From a checkpoint of a small image classifier: 32-pixel images.
Rows from block 2 of a small image classifier, named by matrix and row number. Rows with one number belong to one neuron. Each number is 128 + 32 x the weight over its row's rms, rounded and kept within 0 to 255. All counts start at 0. Numbers have three digits each.
After each neuron's rows are labels from the 100 images, of 14976, where the neuron reaches its highest value: "strongest on" is what is common among them; "peak at" is the part of the image that holds the peak. Only what is clearly more common there than usual is listed. The data: microscope photos of single blood and bone marrow cells. In brackets: how many of the 100, against the usual share in percent.
# fc1: MLP up (model.blocks.2.mlp.fc1.weight, 192x64), inputs 0-63
# fc2: MLP down (model.blocks.2.mlp.fc2.weight, 64x192, transposed), outputs 0-63

fc1.151:177122111132100165156121059100091113163122132099131103152124161098069185124143141096051124092148112103152127139128085137140088086087148120104109164148149132073081104096131110150027130114128161
fc2.151:166093202116142136183075145132147114141114149078107113119111109103105136143149101229115111104129180179103084090126187146143156128163160087123118098085187129109153152090130136130130122167179125
strongest on: cell type: erythroblast (51 vs 14.3)
peak at: centre (59 vs 14.1)

fc1.81:094074074151147133096128079112151203170167110133105119137136096132130189179143155129069096103135147152187126083106161141085120075113166080099106169135152143161135104162136148142154191116139157
fc2.81:062074108101116119146066118117104138083122117128147039174126130100115107050133129127073159092139113156166124160149102115143115101104130112081149109058130166068133123110137092157106124108159174
strongest on: cell type: segmented neutrophil (68 vs 20); smear: peripheral blood (59 vs 16.2)
peak at: centre (44 vs 14.1)

fc1.3:109120198115111184132117090125171123108127169120112153129139068171129110104125143149135184182128109162125146099050131041150117065173142073163163108169139158137168104149142131142099159135135147
fc2.3:162143137121126115115215135082084178167095113096088126131064135127141135107095159136137132111143229164123114126160111165130112142123190160056095136135150146161130117210126128144140118125129095
strongest on: cell type: artefact (27 vs 9.8)
peak at: bottom centre (39 vs 11.7)

fc1.149:119131158102116089103119109126109169167096102144071134107208119118094116089093152103083134126188147109113147139140091102133154118130125161101157148223149136110127122154174158232172143107128132
fc2.149:102108126126159118128190153159208108112096136133094158125035111122167112079064133122095135132161148143149140137169155143123162132169076124115109121142139148152205114121173140125199153087159146
strongest on: cell type: eosinophil (74 vs 4.2)
peak at: centre (46 vs 14.1)

fc1.69:167142164144110159142213082129060103167127151137146195120163064099143087112163133089140176147082091117104081126085130098097113089152161167138153114102146095141108149107141117110124161130167177
fc2.69:150093163137133103088115100150137096160136140114128058156119139136128139131157123145147088117170130128129128147106046100111125162076153057072083110102106137111110137168079151021136095118105086
strongest on: cell type: erythroblast (53 vs 14.3)
peak at: centre (41 vs 14.1)

fc1.63:149117217096158135096153113128105098103154107113146136107183114119128150166085133148127088091033124096154155131101102160110112130155160134067142128164161068182160119067137089172136150115138133
fc2.63:128129162152099107102142127153177130108170130110127105180165093106144203163184096117162161094178128133111100150137113141094139184115147137172100091075144192113119146184173132193153108147175105
strongest on: smear: peripheral blood (69 vs 16.2); cell type: segmented neutrophil (51 vs 20)
peak at: centre (77 vs 14.1)

fc1.183:132110110162135187195081069063121141130141103121109093162148192084121152098118149160120127136072123175070098152139121112131185078141125112105154142139153165100123156126049123092142144138169151
fc2.183:119139114156139120116156166105155062102122089153102170118145167103149115168164126172106090072100101179167125105103126080179121183115147091150138153102138172138066120126066198100104140167115095
strongest on: cell type: lymphocyte (35 vs 15.3)
peak at: bottom centre (41 vs 11.7)

fc1.11:173143164079161113133104162077135136141090107138095153119152192119109133080098098170107126178138153157152124113154166191127160084112122080152181147123133140097137096085106158063113107192160079
fc2.11:140101128142157166136161138123107156173152135134114146132180111140113136151189165182159119119170132118163148169095178130144159181167128107168132104123176200146074154065087135114127189184163160
strongest on: cell type: artefact (25 vs 9.8)
peak at: bottom left (25 vs 9.8)

fc1.106:141135063118148108157083096102156158116127139101164110149139128102163123111095125139087079128191138150128107098098138195144158166146204146075117135112151072108120068134099149168107184133068169
fc2.106:108115150091156151153083125108113109183090137078128138085085095127148171169195127163144112122071130147150131110163207132130127109141085131092097160119154162054181115137147115166102185159134096
strongest on: cell type: erythroblast (32 vs 14.3)
peak at: centre (96 vs 14.1)

fc1.34:127129140123125107113061112149097101137121198120176160189151145106129142101184118053168101140152126073072155134171128107154135113130144125085137150132062129105159116117200080158133183140117101
fc2.34:129128159137123135131095126063139131082111148138090136087099057165072130167117109161128173142112187066146123095069118133159074099081100066160127109137146147117101169140127071181104154148144122
strongest on: cell type: artefact (30 vs 9.8)
peak at: middle left (30 vs 11.7)

fc1.94:079092120107177125106102105138095125097167128126141107092177117147085137117138149132107140175189115121179149187123086126183063121085146142150145108049107094061111092107128125144073127114174110
fc2.94:153166194172060148121150147172169121117103145142116140099144130133121120162092164173107163022103163093119122134169141199130090167133146122127138131166156178092136138126177110108175109104139125
strongest on: cell type: segmented neutrophil (51 vs 20)
peak at: centre (57 vs 14.1)

fc1.153:119159155103219181130118115137086154187126086169122107112139084132144117075127126123112155121092171177083069133158177170111137171117135139084152106148163077098087097104108104124141159132076149
fc2.153:072142094101142143142129147118148123132124145130080138127154099143155192114110105188145075159152156139196202153152159136149155144122086105123102126136129167063107206093151146102110176098065122
strongest on: cell type: lymphocyte (61 vs 15.3)
peak at: centre (68 vs 14.1)

fc1.44:120152137119145106138170183166138138129202089143084105139145119122108117113101131162152154099120119145100132141130079143165165121111102075092188129131101149116078170152125120156160208204084059
fc2.44:147118154153089132111137179157120101150095073206117152152150106112147176045130108135112132129142105175190187047172166141096180129113113088134146121167125113136161138130126084088137119124142103
strongest on: smear: peripheral blood (64 vs 16.2); cell type: platelet (38 vs 1.1)
peak at: centre (52 vs 14.1)

fc1.57:143146102136110133143118108096139147192130187148137126124167111138155173118126082055078146024180139136071131139140090164106165119124148177113120200122123171104115094093123136097098123158148137
fc2.57:133081143120119097198102112131097114145116119140150113177158100104127094139153146240113088156089117122170110147161179126129141092100148068171132112127143083129162113186144195158133109113148171
strongest on: cell type: erythroblast (43 vs 14.3)
peak at: centre (63 vs 14.1)

fc1.79:165061117178129147148149104131157117085146082172181062144106173066192148093103102149116140132168079120141152150136116083134193141097138098138099136108194104104147112087131165119123109154122098
fc2.79:098172148116144138083138142110112155103112126165133108144115049172137120228121170121115182169112140091097118156058057145128110174159075109133141121128075116144172101158137128162100113135136144
strongest on: cell type: lymphocyte (41 vs 15.3)
peak at: top centre (35 vs 11.7)

fc1.188:132118077097144093117107140147140165138120151153073073160126163144166146076127052119074101102107140144189090131124088123084170098066151059113111090142142152106131097126148103125154166155180097
fc2.188:059082147095108115136104131123117103091127080120097125110147099109145116127096085161097114185140072124141144132137143184184093075145077191195162157102118104124092120165130046129125123135126165
strongest on: cell type: segmented neutrophil (88 vs 20); smear: peripheral blood (87 vs 16.2)
peak at: centre (70 vs 14.1)

fc1.32:120125116116150199135139096091076141121126123089139147150124123170046072131101134119108156104091092154065110136138171135164216143127154155134122093075076140114169096177118101120116149178157133
fc2.32:123086105198106142143147118159181119100103104126106090126116097154170170129144126130181120121179018127108156130150171133096131138068170099112083066163149113125072135118105163103107147138136155
strongest on: cell type: lymphocyte (58 vs 15.3); smear: peripheral blood (35 vs 16.2)
peak at: centre (60 vs 14.1); middle right (36 vs 11.7)

fc1.26:149154147131120113202139112119074154119125147148134098158097189105094090099174159165171084169043100112110133139099125090148186133108131151128117111081121092153107147160059097145126106188134154
fc2.26:116080101124172096139140098140168112132110134060111142176116159074151131128144137071165130172157133112103187104082120107118124149133113151160152093096124097130098108119120111002120113086077113
strongest on: cell type: lymphocyte (45 vs 15.3)
peak at: centre (34 vs 14.1)

fc1.6:208175122149132156121156053158100093161098194160163116116123127078085137140193178152125144107071111112135121121109164096135095164143152088113069124075099106161135157114157094141116147149144136
fc2.6:149096142165136112147120151144100091133118158066144139122152184041161094087123134129170118185167157139104113145095092098095137110173170116128124145065113139164086156101106122037140120149101086
strongest on: cell type: erythroblast (59 vs 14.3)
peak at: centre (33 vs 14.1)

fc1.182:079095127124135141123158105139127149182159140140101149096044182162116122115099149177173147143143137088128175111182110108154083118125172160095129200156159131156125098115162167175194091091140131
fc2.182:094205153052101109152168170075095115098121092174067173119073102105145146103147113094110122155170172175141109177141134158105083119138094099152121126152109134136105137124107118165119201141129122
strongest on: cell type: segmented neutrophil (51 vs 20); smear: peripheral blood (45 vs 16.2)
peak at: bottom centre (37 vs 11.7)

fc1.47:215149108134098150109105132069157139184106113101095104141138140120125201105141127102123125139140162072124155119117111140184177128067146166109191173145165144115071068105119100151112123120137177
fc2.47:135087160168127116119155094143142104101109119137101112119073151143110145137195164176149122118163114164074122121127186135094158133113148110143080056101196115129128199086143118145155143207177124
strongest on: cell type: erythroblast (46 vs 14.3)
peak at: centre (73 vs 14.1)

fc1.185:159167152147161136153149130131108166110143163199143115152126121098095078063137121205130124123128148128082141151187156073110122124114181133139174112058101091110146134046119110089154145156103139
fc2.185:187129126197157134152151127187161121191091161086170090151130200124137176139137188090132124169108123128135144109125119136198161158127135130157134091166180172135129145105101164082118165156129121
strongest on: cell type: lymphocyte (47 vs 15.3)
peak at: centre (44 vs 14.1)

fc1.180:099108128133123098066143076168089161099080133120150132163127151127089125109145104130146109046150132127087142114105110090133115124126104124158136127162117137157142165127143105217138211064048140
fc2.180:160102137123097118126100114104123153129176102179198102125084091078171141102104120145099133139102145111091161181214109172121097146118063137108123117159172118143145076161160125172157112113177177
strongest on: smear: peripheral blood (94 vs 16.2); cell type: myeloblast (57 vs 1.9)
peak at: centre (71 vs 14.1)

fc1.157:185156104109089116136068110109110115126112112137101092169189140096151054158161125108118140091120112106179197082129103155168132114055139181130113085156103146121065127089116142163148142156156120
fc2.157:086107107130116143162098204170096112191113158140092079145123076142144113138121129168109099095108106161126149072132159143119087131152116109156093111114117100094190147159181045107100132083135179
strongest on: smear: peripheral blood (63 vs 16.2); cell type: lymphocyte (44 vs 15.3)
peak at: centre (98 vs 14.1)

fc1.61:097122155144123138137089170110086178175163171137060094111082152170142046131073147145129182091108157138160110079174112128118079125147129121175122122117173115176130135156135106114056113123109140
fc2.61:110203106079090127138167120105107135101068150134129173107129086110117161116129155134110073152144155147194125118148133148133128129106119104108128115185174143139171101023082084115100181120141165
strongest on: cell type: segmented neutrophil (65 vs 20); smear: peripheral blood (61 vs 16.2)
peak at: bottom centre (30 vs 11.7)

fc1.22:106094169099146167073099115113095176083175123156197027136091152118115123113129125136157111095173200121092139163125089164142122170105165140147160139088092092149160099126136124138116107097146141
fc2.22:070124108097127131132137161122180102123146073122134132186156063166127115153142101183184160122093135177099108187167173122097154126115120151127098076163171198127097120109140132165125111157145188
strongest on: smear: peripheral blood (100 vs 16.2); cell type: myeloblast (32 vs 1.9)
peak at: centre (67 vs 14.1)