python train.py --model="image classifier" --dataset="microscope photos of single blood and bone marrow cells" --train_examples=194171 --image_size=32 --crop_scale_min=0.7 --horizontal_flip=true --color_jitter=0.2 --targets=["smear"] --num_classes=2 --arch="swin" --norm="layernorm" --norm_position="pre" --hidden_act="gelu_tanh" --mlp_ratio=3 --head_dim=32 --fused_qkv=true --bias="none" --qk_norm=false --parallel_block=false --inner_norm=false --patch_size=[2, 2] --depths=[3, 6, 6] --widths=[64, 128, 256] --label_smoothing=0.1 --loss="cross_entropy" --init="kaiming_normal" --residual_init="none" --optimizer="soap" --beta2=0.999 --learning_rate=0.0016 --beta1=0.95 --shampoo_beta=0.999 --eps=1e-08 --precondition_frequency=32 --max_precond_dim=1024 --one_sided=false --adamw_lr_other_params=0.0011 --ema_decay=0.995 --max_steps=12200 --batch_size=64 --epochs=4.0 --lr_schedule="linear" --final_lr_fraction=0.05 --warmup_steps=610 --weight_decay=0.2 --adamw_weight_decay_other_params=0.01
Rows from block 7 of a small image classifier, named by matrix and row number. Rows with one number belong to one neuron. Each number is 128 + 24 x the weight over its row's rms, rounded and kept within 0 to 255. All counts start at 0. Numbers have three digits each.
After each neuron's rows are labels from the 100 images, of 14976, where the neuron reaches its highest value: "top examples" is what is common among them. Only what is clearly more common there than usual is listed. The data: microscope photos of single blood and bone marrow cells.
# fc1: MLP up (model.blocks.7.mlp.fc1.weight, 384x128), inputs 0-42
# fc2: MLP down (model.blocks.7.mlp.fc2.weight, 128x384, transposed), outputs 0-42

fc1.235:133101079119102118145188149112136131153140169152150124098132101143145180122105101101096120133106090130123124121115126129166153135
fc2.235:170148151118120143132112148162148134112127135100111103115148143111125124111106113131093130115129163152137152155121078117103100152
top examples: cell type: lymphocyte

fc1.344:121142121191142118100121149133128099108116135099115147121097155115122078110151117122123136118114144070116120081142168094140190144
fc2.344:128124152079102118119137107160129109148119158160121117153150117134139101095113083128104148129102142143119127157091151159129139131
top examples: cell type: artefact

fc1.46:175123124125109165151143150122142101135145146137164111140113129149116120089120113116109123135107129109191147144106104164083090140
fc2.46:128116146081102161153106198147163149132138132121123132132138142170095124103142084170150140126112148114118144129130135136109152127
top examples: cell type: lymphocyte; cell type: artefact

fc1.274:174095121159124130137173063140098132155092092150149112151118098121120138139144175085122134129104097152180109174118163129169101115
fc2.274:092092159111104143136076129105162141139157128122101149122113137102130105149089078158150145133129168131094139127126132095140168116
top examples: cell type: lymphocyte

fc1.96:135114142086123159137120163117177126114162145112086102124080167135092130127156088128117133098100126166101133131125115110153143161
fc2.96:123114116142138122099128110103115148088119167156145138101148077134144131113173131115154163134133107111103106154124114185149145109
top examples: cell type: artefact

fc1.281:135100114124148174102132083150107079095134174164131148170095113118143160149147177095137101159112085118134124129119141114096144100
fc2.281:131091167141156130159143150117142090130101104154084147104153164121115148127108091168144098124133163071116099117105152094103152165
top examples: cell type: lymphocyte

fc1.314:098150107134125170142150102085079133176138135168136092120125138130138102125100167135140164171132089129127140134090133126129079114
fc2.314:138119155131120112154150134112187145118163168082106136129118151136132173137090111145165105121145145109139148131140105097131157093
top examples: cell type: lymphocyte

fc1.76:098158141066129169110085081137136091162143132129128175112111157168107107106146095147123136121094136100102123130149113106103129165
fc2.76:129114094127118128147125146118128126109081109180122128091156106108161095134132130155112120110100141138148138137103138189097139157
top examples: smear: peripheral blood; cell type: myeloblast

fc1.352:131130135110110159136167075140123167140124143132106138157154138096125145162116148121134138144113139122157149135152072128134097103
fc2.352:134136121116085145141123173107152137114148152108134093143169107218123102117137121132160125106130064148161115131114132130136121153
top examples: smear: peripheral blood

fc1.26:148144089138107125143172097111111152118126136087163104101148133131116137157070136147132119144129111136129130147136112118119152122
fc2.26:113115161144088130071124107185162136114159202090120136125107096140122140132087149140116164110126118145132134133160123108125100134
top examples: cell type: lymphocyte

fc1.380:135098137174088157117094096142133156140159150114119107153088117127099123137140123096119137150133127135142136144131157147116101127
fc2.380:119125150088143159127119110105126132144154101141097130142142134150133162145106189095157118117156119158128084098168115120129128161
top examples: smear: peripheral blood; cell type: myeloblast

fc1.351:110133096131110112134139097116139098108173146138114136126148141144134106135104130113159120179105106121109096168199176114123131145
fc2.351:141111128136143117129116105134143101126159120147077126164143129131143146090158131126140165177136130122106112088097129162141127091
top examples: smear: peripheral blood

fc1.83:075151123134116136164160135189183119178132127119117142152142169118165171128106138095144137105128146103140117161144104122138103143
fc2.83:163088102140139144104115127116161106151109146149124169152107120173126107161168102107138101130150132095156117105144109113121158130
top examples: smear: peripheral blood

fc1.346:151159162139094139111137104124099106092138144131144137153134111130092179136164142124129142118136112184142087121087138114130108111
fc2.346:131097084161131106156136130120138126141142119144190144121116088103146143125089176139107111144117141069118170126135142131102107081
top examples: cell type: artefact

fc1.157:088127114118114122102142100149096089133155155144105128089089144117116088139121087136141087160123106117123121142162146112121158096
fc2.157:167137179133155138136151124170093106116103109143115103156104124124137183131129135130125133131166062123119095146121120137153179115
top examples: smear: peripheral blood; cell type: myeloblast

fc1.296:140146113093132086112113137119112144164131145195117175141137094134121122098106084148128163097092121155136140127114162119095130141
fc2.296:146138154118111094127156098107125102145090114135134157144141177126166118092131121120079109165143112138124125123132111148123077128
top examples: smear: peripheral blood; cell type: monocyte

fc1.253:107128151132123144121146095134131142132128107150090087146109111117124147119141100115127118120113107117165110097097118118141089151
fc2.253:129143147186130127130071131096109111104120116117110161120119130125121119127156093142154118116116125099162105123133110117122180143
top examples: cell type: segmented neutrophil

fc1.119:129138143130121144104135102137101093121150156108158151102093130108113104136113111104136105147158150130152114121157137116106127142
fc2.119:113134130144116121144160095117109105111105156195144130130138151148170113129123088142153150119117145114087162114114144161127170118
top examples: cell type: artefact

fc1.121:150115127116128141140113109118158145091137144118160127098091174094160146121141126142163110131132080144085114078158117112111142101
fc2.121:092131113125151101131120097135106127114129151135101107124112082109092131151118138127139122123115116145113145151152112114175140104
top examples: cell type: lymphocyte

fc1.53:148083172131081142157134103125141096150141154101152119123139108125140156119114115111151126111151172142153103136141077100151152118
fc2.53:156127094142138108136120124117104066108082133149160150148135143126099079171130138128121120132153125137135121110164164108101133104
top examples: cell type: lymphocyte

fc1.214:104144144158124132154163111148112102114141145140127091120166139124163092159100137123129144164166147133118134154129107116132138064
fc2.214:093118105099093153087108153111093112137146134147146092143109077109130122137148129099155094158160124114124142106112103092113117151
top examples: cell type: segmented neutrophil

fc1.66:165128175119107087080140124112137133168132124122152117159123111131127204118123118151128101123161100113140102116096140114132091153
fc2.66:158118121142110119151109107149137093137168113163108113142133101082115139121143134133119146144110110162128110129146113117112104138
top examples: cell type: artefact

fc1.287:121145137101156112138114114155097108118163153161160146106145152101141123118110076134110106131132200172187079119093131136091179119
fc2.287:109152140176125127088139128133103113119125122113094143136168130125146160127151140111138172093138119086131159118134182088143115104
top examples: smear: peripheral blood

fc1.181:156109116141099139128128112155163127130116096121118100147133137154121100088104147112142108140123136135133123123099165176149111126
fc2.181:148138136134142140111166118099150095154144140127106146141110160136140148100177079145125111123170142106073112124190160116111130141
top examples: smear: peripheral blood; cell type: monocyte

fc1.209:112140102146101141152147151148091145168101128179152094154158124134117103147154127097111151153136142125188108154137172125165156148
fc2.209:107138135155097148087125124116156207106127149130118084111149132121125142105137173117117102102138111144159151154135098110128127110
top examples: smear: peripheral blood; cell type: segmented neutrophil

fc1.117:128102164133118126129123150147137156134129105184087102129175101116188108129119154117101158132075117126171146180105169124154136108
fc2.117:155122169157171092157113132152148098111070132112124100119078078133135126131156138154137121072136147133112112141134115131152175137
top examples: cell type: lymphocyte

fc1.355:146126118118147167147166114142141158159128138126186109096126140096171128107085118190117120107132104141126128114107130157149110121
fc2.355:118123149128133151157108183138177141109154169126110137124139120161085161133108107108114132149100168116125149154118103086138128157
top examples: cell type: lymphocyte

fc1.85:148158103119118124120164157121141165120138135124104152166145128146155121119139142158101150157158165108083087094113117112103123128
fc2.85:112145100143172138147129104102074109152124134114147135135122125114168077114141126110139128133126081145126141151149169083135140180
top examples: cell type: lymphocyte

fc1.289:143171181136126152094140124150156149103151166144184105129141123093127139152156118095172131114133158141149137106074160134129152103
fc2.289:134163102135123122161117131133104130114098137146120107118140140116092122101159111145152091091123111098116117149103138145116128143
top examples: cell type: artefact

fc1.285:145079157116154154149110132123133187176168114114139095094139098138139110100140110132142125106148134123127136123107116125155150073
fc2.285:135133118113119123144141142109157148113155142105121127129126159118144165125105129139129098106111097149124131152153099115141126142
top examples: cell type: lymphocyte

fc1.41:081110136139111134111143091151108101157178116152122069131125139121124113169126080103153139124116118120131153097104113140120128138
fc2.41:127138114091095148130154101075119114120117144137141148141156161127157132123143123148168104115154136109140079122157167130133126130
top examples: smear: peripheral blood; cell type: segmented neutrophil; cell type: myeloblast

fc1.203:143152134160145162079135126087130188139144129129139141124144092081119140120166125110147111141109086162146093146148183173118101140
fc2.203:119117157119103072124092200117135137115126096150122157098116125140097159164123152149098138126139143143125183143129112132140102095
top examples: smear: peripheral blood

fc1.168:144112123155110134115090107140098163120120122085103145119149123145128158133137137156133156166137119133112074180114122138144144143
fc2.168:115095138136073160107176145200135178122149123147131110135104084112098156134114138103114117117096091181139116138097162154144104100
top examples: cell type: segmented neutrophil

fc1.313:147120072123105132124158134135114141145157129165123103121162104130132115074080125145058144174098137135128134129118118115179112124
fc2.313:135150114129096120170128183138146136098145146117110108113147156128157140129105096125133122131128162129114147157144096098119120112
top examples: cell type: lymphocyte

fc1.52:119165127123132092154095135142122178118093138158157104121158122081150100112127126087070175102090128153167122110101121140145154126
fc2.52:139130183143167119108129147107093091141108152141127106174084134109166150120163111152127104098103124091138103125097123126140145098
top examples: cell type: lymphocyte

fc1.302:098145119089146122099138151109126136144166131130149162074116104207108148104125118183109160149107116121119108120137152162110120163
fc2.302:148116098125124113113123120119150123089109128176119079169104117122099171104127120087136127144085148123152179164095123164117078121
top examples: smear: peripheral blood

fc1.340:097099144134126098098134093115142139120140168145107116123149111117171157108113139096131129127119140105145100126158110135101094148
fc2.340:128138114124103156105119111176127114121127140127130153127118135128166118106130119109197123126117107126113114097120156112140101137
top examples: cell type: artefact

fc1.182:119100103135131127194143125118114146146128154133159145127195098152139161119115129138094145142109117079172123181144092115104116146
fc2.182:150150123146126169096151144152138105161170114145155085148115173115150122096125076121135124146117152125120113095107089096104119145
top examples: cell type: lymphocyte; cell type: artefact

fc1.249:147202142098123099060137144091117138107159108127119151142119122127104124118112087110135141117118144126075101105101144113111142165
fc2.249:112093088176135126117144081143089129150081120159179094109140123088124126112144155115088124150150116148152147143100127158155081109
top examples: smear: peripheral blood; cell type: myeloblast

fc1.358:101135133091151139104124148150128112111150135119069116148125103154124132133111151134130144100127098139088070170128112127106134166
fc2.358:071172167158116104126134098132062158118144172120142091145151136073115123114163152087138131128117110155133129111113117143168128099
top examples: cell type: segmented neutrophil; smear: peripheral blood

fc1.47:104113156116121129148153111169125158119135127131106098142173111114134134138134118084158179125172094123100092149108138105142089142
fc2.47:092145104105083161102118131125138140121121165148074166140106107136118145140107114152156103137113169103110119114135165103127145141
top examples: cell type: artefact

fc1.240:131115093146187095160100140096146157115127157109126116132134146135118133126123102125107148101089173145115142115097160156169138161
fc2.240:128130143130117140121179133134098154116098117159157130161122128138130130098143165095100079148159111124111127119118105138131102122
top examples: smear: peripheral blood; cell type: myeloblast

fc1.145:142142121125108132140175152159081068136133096133161162140171137148145095114122126123091157119105102108101143104122176128146112149
fc2.145:138120108140148163147089119142151073149133134121103117123123165138165102095133063148110127168129151137100141115173097074117117149
top examples: smear: peripheral blood; cell type: myeloblast

fc1.268:114116141114108153130157144175170121107141114115115127109164097135115179110095096155138120136146153082128111145141107127108158164
fc2.268:174084105146131138134143163135124156115090116144136111135151100135131093116138149098099131148110093132151111107106163183130092136
top examples: cell type: artefact

fc1.306:157178106120136114138123098135106167107130107149107129151123096115116125106134105070095181116135102133179110127121119137132125068
fc2.306:141109158119137148130112104121088132167092154115118184130125140125116100150125158139125110133116169106129155119110163089119167106
top examples: cell type: lymphocyte

fc1.16:112127116097151115156159105148106202107094142147117115140147151105137099117117167081122161142156137143158097148076116162155118137
fc2.16:145147149136145134124102127102079141110134172122152134122115150146125119097128103099159132100134131112143157135109108097140170132
top examples: cell type: segmented neutrophil

fc1.324:138133151108106136144116116138145145134123169138175153147159133130143166150104158120135121159097101141157130157118151151136114173
fc2.324:133114138109125140169114196162145102177111138117111125142124130145135134131136140160122149093138130090120147143132097139132124149
top examples: cell type: lymphocyte; cell type: artefact

fc1.56:129099159143146114073114115148085086146093142115086127154097126135149126135118156107140160113095134138134112124124111170129153119
fc2.56:120120149146111114149132113178102147142157137094188120117134136150116112113116146137131147129114138128126142141090149073148112120
top examples: cell type: segmented neutrophil

fc1.204:167093112105121156143164126100117151163156132143119058123105133097164149081091143127088104163151131146105105128121101130133131097
fc2.204:158152127158157116168154136160148156078124172115126138113134145122119134137129108135163121116105122136117123147179105097134144155
top examples: cell type: lymphocyte

fc1.286:141138176116085115152132154124139086112139124125121165145151128062089132125123083154106141125104146124127120106129141097137135150
fc2.286:115128107149122098100138120157114092171134144156141116159115081133130101131135128100128172129143128118112134084143107159143162124
top examples: cell type: artefact

fc1.367:136142178087163142086107106111123102138156157118101163102116127128121132135132105108130140133111171111118130105164116068107141134
fc2.367:119111129128115120147136088134096098127069093121176127160119092104152106124125167102121131143151115142150130103125106165128137155
top examples: cell type: artefact

fc1.227:131125127148134167158113167174068120129096121144135117089116151097141104119156135198130124111097144158105120141119135099144141120
fc2.227:090140209094144128099148147136184151097159138117102102139117103103122148117097116101119139117142139119127116129123146101128175121
top examples: cell type: segmented neutrophil

fc1.245:095141141136105140134073125152141151124122102121134152113146123169160115113126118121140128128120110150142141185102125162138104086
fc2.245:177108097142170142155143126167131116138099088104113077141113132120152113134092148128139114179102139130152090127135159097120091101
top examples: cell type: segmented neutrophil

fc1.335:160132121073103146181095156097133122150115109101108101121156127132120110126102074126148139162131069149071098162128080125096173138
fc2.335:133127083128112117114113138160117158134152166111107100115103098121144127122090142090134118147153096111136164165164094113152095096
top examples: cell type: lymphocyte

fc1.337:100160103107183120137110132117104101161178157124104126082157183113125203125114123161112105155147123146114113142109156095139143144
fc2.337:158158094129104109153132132131129121120094114123103145135094117165134114098087127103188132129112074118150122114145139147102149133
top examples: cell type: lymphocyte

fc1.72:108170165193162110167112104148097118111134090147146095153161166087108109092146120147115157140100095175178115164145174115111130166
fc2.72:128080134116096150088106116161118137134147120136070136136154118121135158146126153104156159139118148162109082108123138173163168107
top examples: smear: peripheral blood; cell type: myeloblast

fc1.232:134063112142137112107087030123107149088140117129138133149144131116100133096141151176176114164109126162156103123107123130142135100
fc2.232:091149123091125128108143159055145130108134157074110159146123124156071130134128112145177119121163142114082135124118146149164128164
top examples: smear: peripheral blood; cell type: myeloblast; cell type: monocyte

fc1.143:122106137093124128161090174105104153130113119158112138156132117168137111130142129087139151132135131131160099137123147125140140122
fc2.143:140145140121142125123139106095122127122130147094142133144097140128122085111100140119109118142127103165114142136128170078159165106
top examples: cell type: artefact

fc1.328:075139166170107151119118098104105113120137162092146126127080122117122134137109161106162108153131111143142133105150112122126109130
fc2.328:143142134113141095144153106127165136129136143167115129119139140146156130128145118147131116080132168103132111110084139146122158096
top examples: cell type: artefact

fc1.320:095120135127129109158152114180131087150171145117155088090093156152137132140130102127129097078120074173168096100164160128092121115
fc2.320:165112078112147151139154080120119110142103080171092163129163121141152142116126138147127156167102138138115138131124193109144138139
top examples: smear: peripheral blood; cell type: myeloblast

fc1.156:162123125124137144116142136152061186107109156178121109143144093102148118140120157097086170122074126152152165159079144108150131103
fc2.156:167119161129162152124083131117112148099095130104130119162128110116119141122135113155162101056082125100161095148120121113162139126
top examples: cell type: artefact

fc1.236:137140115128133074171103097102144114078132128151107187125148170095115136109137113119147118108083102090166104175147135134118166143
fc2.236:133127089142146118158123106122136130171164123106164093120150128138175109122158117101150141087162085119145103127100080177154133086
top examples: smear: peripheral blood; cell type: segmented neutrophil; cell type: myeloblast

fc1.60:118089102141154126138093102100108070138114132111124111133156185146144099144145158108142105142127138135149102114132139107066140122
fc2.60:179110124138137116093170105118128123155089141183134123116124137155130115114121082164135156128115137127105132135147133131166158129
top examples: smear: peripheral blood; cell type: myeloblast

fc1.108:066136081139131132143133110113181103124113138145146135121144124150095148126141165113149099110153076146152125180108108115116162123
fc2.108:159122157129143085136117101155117099110153082118121128115093113128118091144112123144132163119147107132102103130164165105191134093
top examples: smear: peripheral blood; cell type: segmented neutrophil

fc1.229:159130122157177113124105130117146130093098093139166131159118141146167136120106146134141141118125125126122126123115126122124150126
fc2.229:148169122139171162116174153122129124176142111134150148122096171136159124080149128127152129158137134102124121087180162109120144109
top examples: smear: peripheral blood; cell type: myeloblast

fc1.267:182146114113115135151132136134141129114160136160135089078121107120155143157140150122149117133116122111142155135144076138151120152
fc2.267:160127126095128148137127174128148118151141100055172143141099173100092112106123082170148084106124164097119135134115136067105129117
top examples: cell type: lymphocyte

fc1.67:070127177114135095128127105115136148140112079148136081117117122071103153149128142084087121147157112148113155112147124119125127192
fc2.67:093140144120101120101112138089117156114152114097129121088137086129099136144113152162121104114151164144139141165134099146159133093
top examples: smear: peripheral blood; cell type: segmented neutrophil

fc1.273:096104119130119109135121108100106097179130114136148110139138129110131119107108100121098130126115168124153133149081126106124099118
fc2.273:089116141125140146138127118133124113140153129121117130148132187091113102096115099118191103109113099166160116088156130129140134148
top examples: smear: peripheral blood

fc1.369:101100154113151095145142130117126139108132138128151137152114184142142124149144171118143156126176096121118115145116144133125139108
fc2.369:143129095130103126138127101144123139119120105122081142132138135116121114096145129137146130122098118083103124116111136119144158136
top examples: smear: peripheral blood

fc1.59:073132184108156147154075108140142113124144130130126115118112168139117131132105115116159110144121145129097114136133118103081091114
fc2.59:175127092098153148139166148118109126097073136123123128151123075148161182128144126093131136131150076123134123126082167147152113141
top examples: cell type: artefact